config.yaml
dataset: "aerial photos of the United States (SatlasPretrain)"
image_size: 64
encoder_arch: "poolformer"
encoder_mlp_ratio: 2
encoder_moe_every: 2
encoder_expert_mlp_ratio: 0.5
encoder_experts_per_token: 2
encoder_patch_size: [4, 4]
decoder_norm: "groupnorm"
decoder_widths: [64, 64, 128, 256]
optimizer: "adamw"
beta1: 0.9
final_lr_fraction: 0.1
Rows from expert 5 of block 7 of the encoder, named by matrix and row number. Rows with one number belong to one neuron. Each number is 128 + 24 x the weight over the matrix's rms, rounded and kept within 0 to 255. All counts start at 0. Numbers have three digits each.
# up: expert up (encoder.blocks.7.mlp.up, 32x96x192), inputs 117-155
# down: expert down (encoder.blocks.7.mlp.down, 32x192x96, transposed), outputs 117-155
up.0:118115130128116137141140113121158117175119137127137132134116101129126149150136129097075105121125034108114152169084124
down.0:154119143124109110140102141122152117136127074105109120157122103105105136143146108121123111111156103153141125135121127
up.1:169132117129148084156126138129146126116105149140100139124137147130133099139123132192108115127130084110158129130091114
down.1:096120157131179128114153138157110099102150167164113146091111123098103093128123122117160161113112121145139118183124130
up.2:122124136124145124108140129139109121119136135126130117114138139133118156124117141142162114148127141146126120122120120
down.2:103158099125141134097123112109093114131125142143114149122131150141132137098114137135150129123128139153122156119121143
up.3:143107119132091173109134123113133125111130125120119141137115092128135117142114138104133146130134100126113153184099142
down.3:181088091127114134136107144073108188121179091115144115142119097144113105127209071112119152137113152127110128152154100
up.4:145108126125099185111125133123172127127120126126134134143101095125110108136135136094127124133134086119136133123130150
down.4:126113099140121116146086148132126140104113065102130131138107134094103075124148076135108133147115116103104111093119105
up.5:146123123146165093149121145122142119134114151139144132136122138124133132125117134163139120125147062107150125108092121
down.5:103145153111154102112167112124105114107130167154129166098137130139154107090124176134132157132127119159146138180109140
up.6:135124134136155088136125134132133116123110154126107146142131129118148120121125133170127133126132091100149084099137110
down.6:096136136135137111115155129132096149128121140125109135087139129137115158103130153151145152094112099155123113173090118
up.7:141110116110123165119136138103145145168129125120113137139103103131121113136105131116106123120134127146138158172100119
down.7:135143098106119136142119138087142157108120110122150145142118106138097109152190096126115127139125151153123147143116111
up.8:130120127105128145113153119126145135167126133132131131130100079136109101138120115095121131117137091116125133174125128
down.8:148102104099134137141128109111117152133131081098125109136124117130127093126185078147103102138132141122116145166081097
up.9:145141119133144074126120146122121128118121147126115135123141131126143112130121127150131128119120080108136092107140133
down.9:095137144128152134095159133137110154140102144135142138095113134148139125100094161156135115108089129165136133136106127
up.10:163134144141169045151131129127149138093125137135085151121155146114146127142135127202087139135137128101148076086143074
down.10:091146148134119092122140117175136082118114174134127128125172127100159100134116134139170150118143135141128091126102115
up.11:122171120094094178117163179160119100129131124165083137105173185130091096101139116135254123147085120154157085087161138
down.11:129131133120107152116122101142152125141122166131137168121115135130119157130109152119120136094130091144146138143119121
up.12:111147118136170076124147141141135122101125124124121132126126121129129136121127132139126140128128137113131079164099125
down.12:129137121112141129110137135156114134143155139130115141129109157121139133109086153136132137101104118164132119169104152
up.13:113149121126181078119135121130114138106117143123119129116131138121125129125126114165120134119129160127133100147087134
down.13:134131135127134131121153129180134126130122160140099128115124137142127152129085145129100124105155147147149119146139150
up.14:142141111149144076120119127131108125127121143142156131124133117129108126113113122156157130130137116107138097107121123
down.14:096143140128123123124147161147120151132160150137144154079119159134115146100082174130134145108109144138154132162141138
up.15:157129126132063147106125121099198157223131111134184134148086135115082101138129116053118112116122052081120137064186151
down.15:122122157159173132164087127115152116131135067108148102127078114102091123158201079151096090129116130124129143100125151
up.16:135152131091061170136144153153102133136157111155063123104183162133095145090139120118189105145098132153112085107136130
down.16:133135128167144112125140097122119124133107168125126171122103125123127121116095147119141140081137117123112127118119139
up.17:106139114101135154135146125108153152170125104121158146138080098145112101142134127091060107134123118142125152177107154
down.17:117133123132097118165113115115141129130127074118120128172133131112126108159152087124092104125126121140138136167150118
up.18:147131115135161070148130133133159114123120149129102134123136146141136135130141129194105130131138082123144136100093112
down.18:067152165102146082096159116123105118108109172131113193107162120128112081092132161149161165100119171172121099136158155
up.19:122116121125134110160140119109160137189129133114123142134105092116136150124127125113090115121124054150117166222024144
down.19:142096114102069115158089142108101122123119099127120135135150128114128130130233067121135103128127121180143139176165135
up.20:150122120132092155120128128107164121152136128114132137128088091125120096145136118099103130115131063104133137159128132
down.20:127152098141107144171122137104119114107173081106127120123112121112105105145175104143117115123159112123109130127130106
up.21:142107115135061126116127102119185125193108103130155145133097098134146122146138121086075149113139020081098140069166093
down.21:118110152171149142153144106103139124127141130130129113128132111108107154159157106126113111140151129127123129121137097
up.22:135109117109140165098097125109154144141122124127122131131079087128122123138131144121097125132141134131122150207092143
down.22:178117054115094107151107145098103170125141097128134146129123120155121108151145083116085113145124145148128135135140113
up.23:166138133123035117136146135119116145118153141122103122128144169117113103112128123114198128120139068088110139084160208
down.23:167145149137138165118136119126121134120151070119130105141114147142082065135141113157166145149114129070142124101172130
up.24:152128125119188063159126141130139140128127127129100132121136140135149142132116124198075116119127113116145131118084114
down.24:084151168105101097090144138134110096126110173123108184147127139103078115146110146086139152098157162113152104132142122
up.25:136143128147158081152128138136143133132130136136150118133125149137119112121135113157118120125122083131141136131070136
down.25:100130143120136113129121124151117116125120157148146160104113176144122112113116128110131150102119149153137111139123167
up.26:148123126130173065141135133141158127110117141122099123124143144125134135120141138186071136138126101113145128087130102
down.26:090123185131164087123113116140109096098112161150101178129149150099137110106139151121155127075129130137129113114100127
up.27:165135125126139118112118139117161136133104134136132146139121137133134114145127131156155150125129105059157091065180079
down.27:104141151128192121144117148126124117051107142138127136087116096096151131088126130166107150117144118112103122102093094
up.28:130101127134137090136114142132161134128117143130124119130124132117142119131123132130107126137128065139125135107063117
down.28:092118121121177119106163121136107117132095177124137184102133120144131116112118179150164107109104149181154133146092184
up.29:116170125135162083135128126135124131114122143124149128128126128143119109129122120164128130141120136127149100139102133
down.29:105133149102139132108137141127118141108134172128118130123146141131118162120099162129105106131105153150147115127112151
up.30:152143136115137070128145138133080134000113149129115147144128127137126095138130120152118196125128162064119054148129108
down.30:149143166137088178140121127149136121107150129107146057140156121091123114122166088111152193081144143075150050182173107
up.31:156147136144180089144108144126155137096107169120116142127140154122121125127126121179116146129133086108151110099140114
down.31:070152163105168081137151110138095114080091154161103182119160130154102125091103130124166120087124127129089084161116168
up.32:165127128152155069157124141139173122113122147134117143129128143133135116123127116171063131128125088110143144114100096
down.32:073153156135158130124131130148119108111106181151112154112151110111125129102106141120153136099101130135144119161127164
up.33:107132118122123179124134125111136130154125122119131131135087097135120156143118132093117126124128094134130150226066149
down.33:172113084133122120141128123112118148121136078137129128148129143162088113153183083106116124142132139164107142156145135
up.34:158119124126166066157126145133175120129123147120124128129118143132154136118120123198093132127135100112141114099092093
down.34:078135145122168057105147125111079077101135194150089185105143126113121128105095177139163128109129146157128137171106117
up.35:128116121117156167093130118106145132180126138115143119132077111132121101139119148088103117126119182144131167179123159
down.35:152110050085108135081125124071142204150127097150140147152057110173077089138158094141106102152098161144155153144138112
up.36:140109123122114163116123121109159134181131122121132130138100082130135107141124124099112114126131096122148146161140121
down.36:131111108110117157172163135109131162116111135105118123149117107110124102135170095135098135124133104144099158162149116
up.37:142122123119161082123115116128132129054132132128087118126137146152121134117106162157076153142116113101124111092125144
down.37:111127117136118105112112142128127145132141144135090149121137141157134136127112151128125145156159147120139130169125141
up.38:122124120110105187127136120113147121100133125127134144121102088130133132143118131107143142115136119141127162212064152
down.38:146088071080114127145115133082115179110128096143147116162098109175092112158187073166117115164128128152122147168133110
up.39:174116120128145100180134147131148122155107160132107128137134138125140124122133119174080103118124029138138157122074118
down.39:088132129121155099099153140115084098112111146145140192118149107127088138133119147112193132109111137146137090195131136
up.40:129097126126096154133132127109157130167128132114120129118109108120132123149128125098069128127140064142117148126116127
down.40:136120129164143123141113136115151118104122111116136141124129121122131153139160099103135104138137117133131146163119101
up.41:135121122137134098141133140124127115134121127123149125139124136141128129129115132152125116137134099134131128099093101
down.41:120142114116161150110135117142161117142118166149117156095122156124121136118115150134127114103121145162141132153091148
up.42:122144135121162196122138117135089128143118143128183141131118129138094121126135125135255114121129165120145114172135110
down.42:133110116117085097153105188111123125114170097147111102120094103117109139135162104097092121142122098150117111124129121
up.43:117140121115118086110138136148145109124143116122135131125149129139114165128101145118162139145119091122142105144117125
down.43:088132143097121127121154141119115117125140146128126134139126141131114112095091160137119135130118155150131146099118118
up.44:141150121131183073163131145124127134111118116120119133139133137141137128112122127175085134120130099132141132141077111
down.44:103124174110110113127140150160106104114131184130152176117156151122120116124121162118139137128135112180132123155126184
up.45:149134141141155100136128136124131130105123150144126122136124160139110112133125121182142133128117134096149114138140127
down.45:067130173112153102128183120125123132099132172146115169105123136114088109116107156084138142107116147136145086149146153
up.46:161129140128179067155128138135142122091124135135100147132140148132132123130134116186075128123128126102139101132112085
down.46:096151119121131126129130123127118106117134180114079145137147154085129156105104106135158135103144109128155068149111141
up.47:172143138134154060121121128113129129100117136116112150122135155129135130125137117184153144129132129079169083076162103
down.47:101135167122121128115142107161143123109126159115123123133135124125148097114093150128124167130141124089097107107105125
up.48:107139122119134136111143107114124127097114115115189142143096090139109096121127125105099160136125082094118083188146140
down.48:166092117081115158156111133108124134117134081113138099167120137087116113144215050125102116120132114125135129157184111
up.49:120136113108065169125130120126176140131144108142139132146089098127097086132131118070104122135124101120122176169124142
down.49:150122138119106147136092151126144144121146105131132137124096113102088113141166084141104103114149133131124133127151110
up.50:123122106127144184086125118116165153159126127118147132140090099137131116135117139104096116127133160145135176174103139
down.50:149093094114132161141107137078118166115150105120129130150090122126113084181172093153081099146106155164114165145103134
up.51:125098119121095162136127123127163124149129120113127117129114121142129129140120122085107117125132078126125164111127152
down.51:185111133130146118101101117094149130101131116116117126152109115144108107128158098129118132138122137138131127100124126
up.52:107138132123139162098122118118149128174123122114124127134104108120122114132127132093080106133131149128128138163136152
down.52:171099079139134142170123131121133150116136092131133128130118136148111127126158112133093117134136084138103142109128116
up.53:134117137118170091159124146118147139097124150138098144132128151119132136123128125166074123122124127130132134155092105
down.53:102135158131098111129143142130131110109127174149110151124165149128098164103129105112166111085126145152136112159144154
up.54:138105126127119162113132130117154131137113123127124136136104083135131112134116145118094126123148133131131157176093126
down.54:142099081095128151127109138083127135128086101110139156147083094128108101161183079142065087140136125164121135169135107
up.55:169118125142161068173121144131174128130115160133084128122127152125154137125123126188074126122128063105137127087101114
down.55:089138158110175113107133135158093067101118188131115195111163135109088103113110171122196143109146171128128099144110133
up.56:120150093107138147113141143121139116150138122144129118115112148154111141125100155131114128156113108105149125112140109
down.56:137143123097115119103131170150118121139127114121111140141126123160100142113049155157130094141141133145139132127102109
up.57:134125109114120133109136125119139145103126125134121142118104103139115116139127134118049156140129159126130134181112113
down.57:160130106135129159147135113129146159103117108122119113141133104104126122152191082134124152142146148128140115162113093
up.58:110121118096137120134152134121138150102127132120098143114097096124120139135141120119078138134127137135124142221048146
down.58:159151119102088117133125143085139152152121116114146112155149116106144114153167090118118118114124149150155125203116114
up.59:136122131132070124122130112120123149040113131130116139148137142123133117130133117106089177117123087080087072136154115
down.59:159115115147105163157114141121151115132160095126104103153170130110146116145141073137135145144130126094131134134162128
up.60:111116121128170120149137140127132129110111138128126124123118136126137132126124123149091123121126145140150161133086144
down.60:051123133134165128072144134155121103122094172177134193133162162135107159127095159113132134106111141141159093148149176
up.61:097152094094140160091158116142064109177151114139083124092175172154123199114109153152149121155103092116127119168107127
down.61:155126153137158123121143138137109145147134149122149155113121155120118112103098153118135120122102144116145155111116162
up.62:121116118123153139123148110112142149191130123135125138120107113143132132137120125125053114126123084138139152165091126
down.62:129114110144134145138131105100108128132129124104100140133124141101109116152162099131097120125130149156109150140111106
up.63:134151127133178027155132133134110136045119139139106164141137153131120114130124116170068151116121163104128084141120128
down.63:111105159109115191176154115139148121139140160126114114147151173084115132129146126126154124100091094106127085126110153
up.64:125111130130118159134122113108158135149119136109137135126095130117117103144130134099060120128113083096115175154124118
down.64:158131100133146146168126119112153129126127094120139129153125098112137119135161103126103128106118112116108119141154108
up.65:147134124144099166109115114118156149196125123116210119145075137117081094129116128076090102121127069129155114054171155
down.65:082111155133207087094114129154129084071146113119130146099061102122093107146149146155097083119131113146152154089130136
up.66:112140122127182040151140123142120155064132133136101144131135138125124133111137124171067142126133172134128105193072119
down.66:122126135108087158124118142110143137149149157114105103145166160085125136142154118090105128092128118146137112165111137
up.67:134120110137140087140126142128129128141120150134147138127140142134142110122132135152157131113132086110132116107107125
down.67:109142136112163084117124120135115122134105159136113145085121133115113130102135147147131134133122127135176138157100116
up.68:126123123124147154109120125111162136212119123117139128137103114125116128132110121106054099119141136141126152146126111
down.68:146105095120115167127114114111143109117113099111129145151105120116127105149131088152086104121148108134142150118145115
up.69:120113122118089170119117135117159119166139123113135123127089089126123115131123129093155113123129098116120169156092152
down.69:139103090127143119146139120060098144126150097128123139133079122150119066150163103124110114155127142165088169132119103
up.70:121110112121116164125147120108150138160132125128136124123091114123111120131111152105097112128131109140119177180096153
down.70:125125121139130135141112132093129160134101084117139142134107130091109109150158103118116114121131117140109114145129095
up.71:133129128123093176096125113094173139198139116133191149134066112131095088130125133034088108113122055113137146111164173
down.71:114142132129176117151100125120120148107158058120109112139065098110123107158170083143072102134108108137141165110134087
up.72:117127125111134155144136129136151144148147134123139119143088105133114118126123118110089133140133065162129172200067139
down.72:153141103098106115154099161120089161105163071123125168164141138145103073174202114133115149151101159183126134177161153
up.73:126131117120156148111129119127168137215118126123135123125098118133127121145121139107071100133124128140135155150136114
down.73:107080112115168124137098101088120136119093132089159154138070109122099132149151100143070062127147114192107150158147113
up.74:124117115126156087145129138131184122115112144123117122112122110134142132129129138147065138128129117135134136146050135
down.74:089135141128141105120167138160102130130123143137133167111148128129120160099111169136148128077135145185143123175114142
up.75:135144140146179062142137142137124117129128151131138149111137150123128120121140141162102143125138080113138101151062133
down.75:095116130104139111128141112133096133154121149164138169117120132119116157122130170119171137132119134164129114148131168
up.76:100141121110152165093133126127098131154131125127119121112137135140121132116118137146167129136117093123132141122121141
down.76:119131126083144115108149146137129138137138141130118142150135121165147125126092141136143125132127150145129132122147143
up.77:130159124146179057124136132134088122106112149124114148142144145135137135128122124176081145133142168116127076116143107
down.77:134139146094128133133115140147150109151154166147119118119146147125152199135089147141128121124107101120169108149097148
up.78:155129128144134075138120130139124122153126144118149125133129139139134129125136118163120119134123076129147162104058136
down.78:085129152118178067118152156123075097130115158150108168112132117098110091128115153097148112116147160153123132148128148
up.79:110112130125110163110124108113146136179135121113134132126094104121130108132134139067071115105136138140102176151111146
down.79:140113104130132143113131137100138131143096122119142130153100116132149089132153112142096097128135128128155156137140107
up.80:118118124102087147108134119110166142209133107128158132150076099132116080135128140047060120137124116134130150133153109
down.80:148113131144127113164118129106142122118117098139126113130094127092128150150188120139053098112107120175124149147169122
up.81:156146127123117200107125103132090107164102143125165145111139113137113127125134126121255122130126161127141111139155109
down.81:143103137141089135169128168108127140119125083152103093106125111133138106110152041143081142173125118119101133117115117
up.82:130101138115100165115119131121156128148126140126114120142119109124143120139138129113119126125128097127137142144135125
down.82:138123126141135119152097135101132131113115101115157113150132112148157135152140115143143116117139121116106125158111116
up.83:143125116150150083123126127127133132111116140135157134121121139120126131127122126163137135135138094112145111077117108
down.83:100134140109139115142126103162107135127118188122137168098130154160128131137119126152121131109098166147147143136122141
up.84:133114120129121157089130115098155135196129120120135121128102110120126102136115147115093123135133142131138175115118130
down.84:163104080132169119110102134083132194131128088101131154160086139149092103164142107166070116152078090155174188124142100
up.85:143151134116189039141141135131090124052114142121102154127154154120143115122127126204083144141127173118143084137152104
down.85:119138138091073192090141130168162130122137194137119134143169149107121157114103120078132141099120128126134091141140156
up.86:110121129134155127104137124112147152164120138120143119138096105118097111151117136110028125134129118141144169163114137
down.86:121113109146166108155136107101145147110106112098147151142128108102114123148177093144061120099117118153154149152112115
up.87:127125124138135096133136132125122125138119138126146121126131134119129109127123130135174126136118087132122115111097131
down.87:141101156121142132097114126142123116135143125141137137098105135158096133100100147107110108111139124141111139135115125
up.88:131127115112105140091148133135136127144139132130094126119139133154133134122113150142163116148133126131140133119132111
down.88:112110118114125112102137129169128142145125148152118158100111128112119137113094174142130148145102132113113139141112128
up.89:165140143134134038153138139136075152033117140124039153149174135120127129132133131191138183123119216108147082127161081
down.89:138187182093077185134122134144146164123128153145130091152185118101144128096112127116180179115150103061111075180122118
up.90:152127126149166081170128132129140133140118146129142124125133142144129134131127127173116098121124070114157159115078128
down.90:081149132147175104123133134129078091144134167154123184121151151139084102108107157091170132137088183164137112183119161
up.91:134142125125193073153146132138110132126117141141094129121146171120138146115136131212041125109126155113144144164097136
down.91:108134124105079137116118139122116131126122178166151156114195163111113155122106128073150125101115129165130069143149171
up.92:128133121125143153092129120102154142218128116128136131148106135127118100141125122116078109112134175154139126103167107
down.92:165122091131155148108087124091141180128146115110113125131091185091096109145144104158123104143114109147135163087160130
up.93:116153117133184096124124133126110132116124134138134127132131158133135127125133135157086132134128157146127124137097127
down.93:104120120096105159136112124152129095134125167143129136111125158148125145117104150129118109108104136158151105161124165
up.94:131109121112130130127136116115153138146118145121110131144103108131124134133125119124111128120126092129148169174066122
down.94:123123085135148128173100139089133128106077118132140133164104098113124105166205115118098128129125123145127150182107062
up.95:140124116136171086156124124131150125096113152131107136128127125121139135124125138173077123134123098143152124138054111
down.95:076135118110140100087162147114114086126136164164136174126163138094111107100129133123166120109108150167155097159152159