A small image denoising autoencoder, trained from scratch.
Training: adamw at rate 0.00098, 7100 steps, batches of 256.
Data: trained on aerial photos of the United States (SatlasPretrain), 8.9 epochs.
Rows from block 3 of the encoder of a small image denoising autoencoder, named by matrix and row number. Rows with one number within an expert belong to one neuron, the router's apart. Each number is 128 + 24 x the weight over its row's rms, rounded and kept within 0 to 255. All counts start at 0. Numbers have three digits each.
After each expert's rows are labels from the 100 images, of 14848, where the router gives the expert most weight on average: "top examples" is what is common among them. Only what is clearly more common there than usual is listed. The data: aerial photos of the United States (SatlasPretrain).
# router: router (encoder.blocks.3.mlp.router.weight, 32x96), inputs 0-95
# up: expert up (encoder.blocks.3.mlp.up, 32x48x96), inputs 0-95
# down: expert down (encoder.blocks.3.mlp.down, 32x96x48, transposed), outputs 0-95

# expert 13
router.13:134122126156145132120120115107159135148147122132150114126125153139101170143100130135105142112153106192134135075124145138140169109107134137134120101138141133131119124104144132103143119156144118116142141122146144110234127102104150183109086112138140165106129145132149070159159129141155096109
up.0:098120140139140114141118133140142128128121138119173143127131133156110210128123125108122137077152105183142112214133134110121144148130126149163117113153137125120132121154137131120151130129126126132082133073138135120239125148135140125117116144101121142121132126131138129109161130140114098131
down.0:150127125130115087124122146095136068127106135105114157124135140132134117103106134142126119098139125133125109149137107135102135112133140124139115113139113133157126117164132123124120146140178162138147150100096143088189116126143165144106028151137123087121124120133132088133184070093137127136
up.1:113124103077097128161127146122093116138148127160104116145126137145134148123129143137155120207112142122123106027126141125115138182134118134134132130122082142135118114132109100123127153126121134150106113182129127138182133131058124101147111145149148103125135119114131127091119120125115156131
down.1:110132138120141121132114143136104155141100139155120107138118148153087112164135068119137145133148122101130149168127127160154103141123109096101091143129131107123147126100135038155148109099070122112126111118160129118129112095127105105142163104149142126118178104110128115128071146128089163131
up.2:153119133056118136165139181130097110119135121129107127132120117133135059134175156153157132145120141128107151066134107139137103136135113111177161128114061135153119128136129131118176157127124120129162121096126110123178122123099130123136127138123116079140118120111112132106154133130104163166
down.2:128137139137144150120138122148138059150139164114095119141076104106119145159152103120112128146132131140127147167105119143150130123129076163110136117113159127133123118135138114094165123116099115131137111109155150119042093087165119095091143091112160130092136114089133119124128167148103120142
top examples: crop field

# expert 26
router.26:091143165106114138117135098128121129147115146113116115118109152123113173132191113118119120123143124204134114048108128123138170119124122166115110118141119115120091123135142118126123138156128113122132140138122147125230118108091166157133094132144150153120128139127158133096133139130141107127
up.0:128135092069109123147131166125107119112144123146103119123135122153132175127106147141177115127137139030114123175113106104100129148123134126188116125161101146128121107139121114139123142130118116094130117077140133098210128126119127100142126144134131109124101110142124112104162137120108142144
down.0:139070141100145143114147144120139141124106185114085199115143110117132109132140146160128135150129171141128143165139112138146105133119117161122172096165087111118106131146144107146122137112133132164133161109175112083147111133166144104148119129149154131112137124103100067123147100146143109158
up.1:124145092105134147159121132117143144135122128122134107135116110145146174116116146114132146114114174071103125228118127107103141201128117123162134125153163145120131127132124114137187129123106118129129128129132129139140115132086138077123128192167108099119139116107108124106110135147146144111
down.1:162092120157110177110119155128097116135107147141138160170134139106144106130119115167127125133161132085167093152097150138115095140096109151135132127126147139122135160099099115104128141128092119123136106095135127122129123117175135146109120150170080084147131148105105108151193083147107140085
up.2:144134067089123141155122154145112104135123132144093128137140120153144164101106156166136147145116134048130116169151109124108106127125129138148145099148089149116114112144117125142121128140113120124137131066114125145209134158131136103177123149171132128131095106122108112117160133134095112156
down.2:132081144096162122122146169132162130144123179167104156129141147156128117118131117166118157160152133127147097126126105140126109105098116176136107113133121102056108110143152140120115123120097108156098097104159099128130102134169147153153119115127152115093183113125116091084155107130140134148
top examples: crop field

# expert 9
router.9:146115091134114123139103124137126109127162062137202147195133125142135129103138152115160105145118120127120117123136125115154124141136147099135144172128121186196172133119119134153128129106117181092109136123094098159127154140081112126137140116123126115167110128136121140127125096107143109109
up.0:157160093161138147096137125117151132129117124092166127181126153129125162119115106136105112116147116126143151124120171178141159127119114151104107125088137188186120163083144123099086112161110078136127139148138148195143153112121122133119111140106116130103147123134143111160133144098130121112
down.0:116115092089110132113107154106093127103136120123109118106150109145169132072136158148142165155154138103126126134152082137127111188117116141106116118133099118109127084167120101152159181135078132156130145091135112144106108121102079131153116183123137105120135091115161145115127122141127120154
up.1:134113111121115148136105144134135091115156069124226153191142105146155110118151167149155140142119126110122114147146133109136113130125131111145155158151124145169159108127110120133146125102178178107102125094116097120124139130177122125151159132098174115153114128123115145130141108125119119127
down.1:164166161180143129157137123109194111122124124100093095113110139108082147127121156127156089113122096093125143108165168141145115073110122140127125114097134162148102155128103177106132137095158120115132138137125115128161139100131121136086117062119117147128137152108136121135145147141128096115
up.2:143101089138122115144099129150130126128162075149205148195155109143136133129145141105145128138119115101101119155150137127135107135143152097152137159137127165184180110128114140133133109105116196114124128102117107108125149130048117117151152126117132119149109117133111131136132117109121119124
down.2:152141141144162068101161108129116110141109148138096131136128148087087185147120135080149144129136102122142153145111166166164127094117118093096124106106119137137149149115109126102143124128142126139154166115163149111151133092119114107107088085116131147100132150132153109148100189091123109125
top examples: building

# expert 12
router.12:154130077117137098139102138134150108098133035115161134155143124122139109117125163107126093138122120111126122114136133113145117156137136105123136178120156145181183139118118148147115137126083157127119163136122142104086149147087116127132159127111088127157107145163129139131081123103167122121
up.0:137095081128124123147082139145149122116168072144171152161156111134130127113128169112130111153110118134109097121154135117132125116141158115127144155148138141176208123129119143145123118091085175108107143090103101114103139139076109129135164130119100117176107130149102131131113115127137115110
down.0:156141132166166121122160101141163110150132146088116135150122142120106161105103110126108122081078116114130178114126163104141158081145115100111134129112148140152135156069106146079109105160156113132115133139116139141147112107121138131094110079140142130121122141129131136140140195125150079156
up.1:149128100114126115141101130151130122117169070141178152140135097122135107124132166095128099130138128112121117123153128123135109141122147075133138162154135140156186129130133131146148128102075199113112129099134110152139125150045117109129178116094118131139115156140102145134125118124137095113
down.1:145134130169110137127096105113156109130124127129126135110112142102123142136130126096100115135133113107125117111094175126084111096115101125079116129090157147137136167102131122060144124137158083140139162171106134136100144135102110173074109092136084118172114162155144107124136167107126111141
up.2:110117102126130133132132111132141111131117112116190084118121125130131174141176097106110129150125148121118117101126122130121118131141133176130138151128127077147176117122136126126135131123161057116117132152143138130079136141017108122119164125107123132140115120114119152109069132133131145123
down.2:130070159094141139193134144160163146133148119135131132124144140110128066165103117135139160115155122111111143168136130130121084166120142074125137133116145125118139124124138127093120140137137144141102129083148126138233121145143129120103152117150153122141138141112117134132121101106109154150
top examples: building

# expert 22
router.22:175123128143145103130120109118148136121141128121110141111127146121112130123088124107112110083115115134141136085130132150166135091116132097094113120105152133134148163083132144121076097136129129124143157167108145145185159116194132162111137084116110138126135164145155124165072154101170101114
up.0:091096123144137148136144160114123112128106136135142129103123136134141124130128149149117131162136099122121120195132136126091127185130124171136120180129122117121105108150132138136110141132137118128107102131140128129021127130045131070125121155155139108136126116109107132140174124139111134115
down.0:117154144155171139139109122145072174132115136112149143116143122110099171152137125089130124109189132121155102128080133157122126144090113168137126119127158123108119112129153127119132103132069129099172112110131118151086109131087149137199128113135111107111182113106146099137136123132138132127
up.1:115129115146117128136122119139125127128134144129127126128114129118132065132085114155124126078111127161142145184122151120154112086118117095109124107110096132134122132043123136115183118135137137145126127103126121139215142127197122132107118084148140137115116133124121123191143130128135134131
down.1:126126127142062126127127119106141125118123095124133136172108107163138102077105127098117091095094122103126118158147161138106095148148114133112138133164112122166138115164119120119118101101169157106131132109083129118132169144132139118071145146152137147182108150162139086104126116107131100084
up.2:153138138120122098123117128144130122116141113141141135158133134137106110109124138121129104067113113161136130091124111116145129099137135109125129125131103143154139160126109139131109113111123144114128151134112138131252138140232123168129136078106124121124133151153127137113116123114160114155
down.2:149138147131155181114116165147106153175138125111138088120131104088135130150104115138127158090145106127099121153114157125125127121113094142084128147095131124068106135095139084109176134104116090111147125120172168093132120108101134140153131151113117143083168140084093140129133148107120131142
top examples: crop field

# expert 29
router.29:128130174134116110142120086114134160143129121120119138117107132119107155148102141113124141052127107170127150068118107147137135079116112141115102106126123140132126127099141140140089115143142113119138128145138155125223126111107138196129094087123133149100111166158158113115128136122137115137
up.0:147126144131116105124118122137096119123128098130146133143131138120132119101103137085139120083102102142134096068146095112145127069130123114103140131134080143143157149116130116147085111107126176108134163104099108156188146147165102175154128078100104135128112152161137129106106123106151103162
down.0:088106082137174145092094125127128161153129154127119131083140136099142139134115141143130135151143128108096133186188128123127157163121131136127104154123125118078095099111138116129123115125109067106129169113194147112106092090141127137111164101134115127103142111104137121121141107152148153119
up.1:140101153125112112113116144161097125126131117130128149145146125147123152123090122107131093131117106165120106068140087124132141102142137114119134151145124134153164153117121165137051105113127157107115159121115106147118151128170121215150120076086120141126120137158145141100100126120158095147
down.1:154143085131166161105143114185148161147128159157134154133138091098150118155132122135135155133156154134129146134163109149128098137114112136105120124084136133065102136123163084117132111090131127159104126108150112110112120122189148132136166127151137109153140123093128140135099160173135176157
up.2:109145167133155118119143107119126134134117128094161125122100145121085141149161111132122141080141109160138138053109104133111165107100112146101095117099087125132110109124155113097104134154147120146142119149142138116225118116114144173117114106095141153112156125125149116107152133145142117163
down.2:123162159123102125172177115117117100075158110129136115157131109106121137112108129123132111135093095121094125114096113129132163126130111128123126155133123150183140165102116104108106146136144171130163138089110109113133185143095130116124097143166094100168109154152167138151140106093126102087
top examples: crop field

# expert 1
router.1:104141124102131126096142134118101127149101127161139133104129156092120102156118122135097133138140127224134152150116110141147121128116115086111106119096109104107123101115149143087166114129134126167156112132137128105122127101218148116118098098124137177118153139126130105112113153131177140135
up.0:108135154082128112096152177140114118132118122161122137130138156108138053121144142126114137122141116200155158141132074129133119118130124116099132122098066129134128122133112120101134132123132127141135145119136129119129139117238122117125112104143141126125118141125131115070135144123145121169
down.0:151130173130154113150201108087160123132122157139142121176093123120106161141128113091117143142157105129135136135104133143151136125119076150131136090142108128163134111105173114123123127162155126146164129112116141108154150144149153170081116087162116122140134134148141086123153120118126068105
up.1:100149175092120127120127170114112130142120161166129147117140150128132026126186118156149120109134120178132127122122096126100107138118120112143150107128098129108123118159132130128144150135111116137149125117129097085186131137188130142135095127127138088135127127144157107090143114130140117162
down.1:154108144148170108131159148121163133124095105140118112122090104119120190188140156110111107142126072088097099145102117131118137101118138151118155126119133151168170113119146157136125124100152130136090150106144108106112131126182143126126110121154129140122110114145156092143177140098147080117
up.2:109162104146120115108134128147111133138128137136063116119106133129135031143109100145103134165133141159131140115116170147131128186108124128121114175128158121124114113141143138116139136110135134125120128108134118131078132118049124124109152079126098142144140128109102141076102140115124115099
down.2:138101134153146131112167116129091133130156132155099196175123141152150108151123131124132134120085145152106114169098153103144102128138119170130136154119112138165153133099133139133131118107124159116127105125094101074132169082135152126088091094162089121164151140144123100136159125122137095101
top examples: crop field

# expert 8
router.8:150086085140135116158101105137136134118135071174069156115146090131147098107087143116142101104137082099117112155149115105125137132153133089121141128143131146143163141135134117115121141126055170150158135154109108120122147148141098128113135127151065123138133135143127106159157125097122109118
up.0:145134058149161119107164096113122151112114089127161123159126128091127141143104131116107114122162097142175136086137162136148144142131097117116106153097136145179144142086125144134145115127084175127146147143135148158124137117101136141110154118135095148132136171141140107193145151092141150121
down.0:071119131062118115129118146129116116159109137085149103100135115149135144151163117127135152115181154076133116153121127099117134147100136121171117106112154137108147086163147126129159124123117097123124140110128122128120104131135138128140122183097133154152137082072078161097149096138108146134
up.1:124122067115111123158090124156126128108141077147116172119178102143148100113111165133142123138145115113129091170139114089111109152155155135138133185164120113109173107137139127154129144115103188114107139104117109092102121136081117100146160141167147105163120128124121128136135092124134120134
down.1:146121167179125120120150102168172149150163104156095124098138145083148166107131143140167122117125079131115136132106106088149135080150117117146129119119141157153137152091106169144118133123114116131186132120118169125118142138162129156108106081142112105132111146169137130120136168106161109125
up.2:155130074114141103127098133149124137118163064157086167124141111154152110135109166140125095108142132103137096158158120091127113128155145135131159159129159101098171144150129124123140162137053183122109118119108132091137111142100103148127129146170091094141118126126113134138142121138129136139
down.2:155112132156164105142102087121104124144124125141109119121160117113143118088126149122138066123110104108165112093113132127125134086125117167115178093131145100138157152129112136104136123150119114122153164151093154094128126142139099176098130083162110134123164181196126112109133138115137110110
top examples: crop field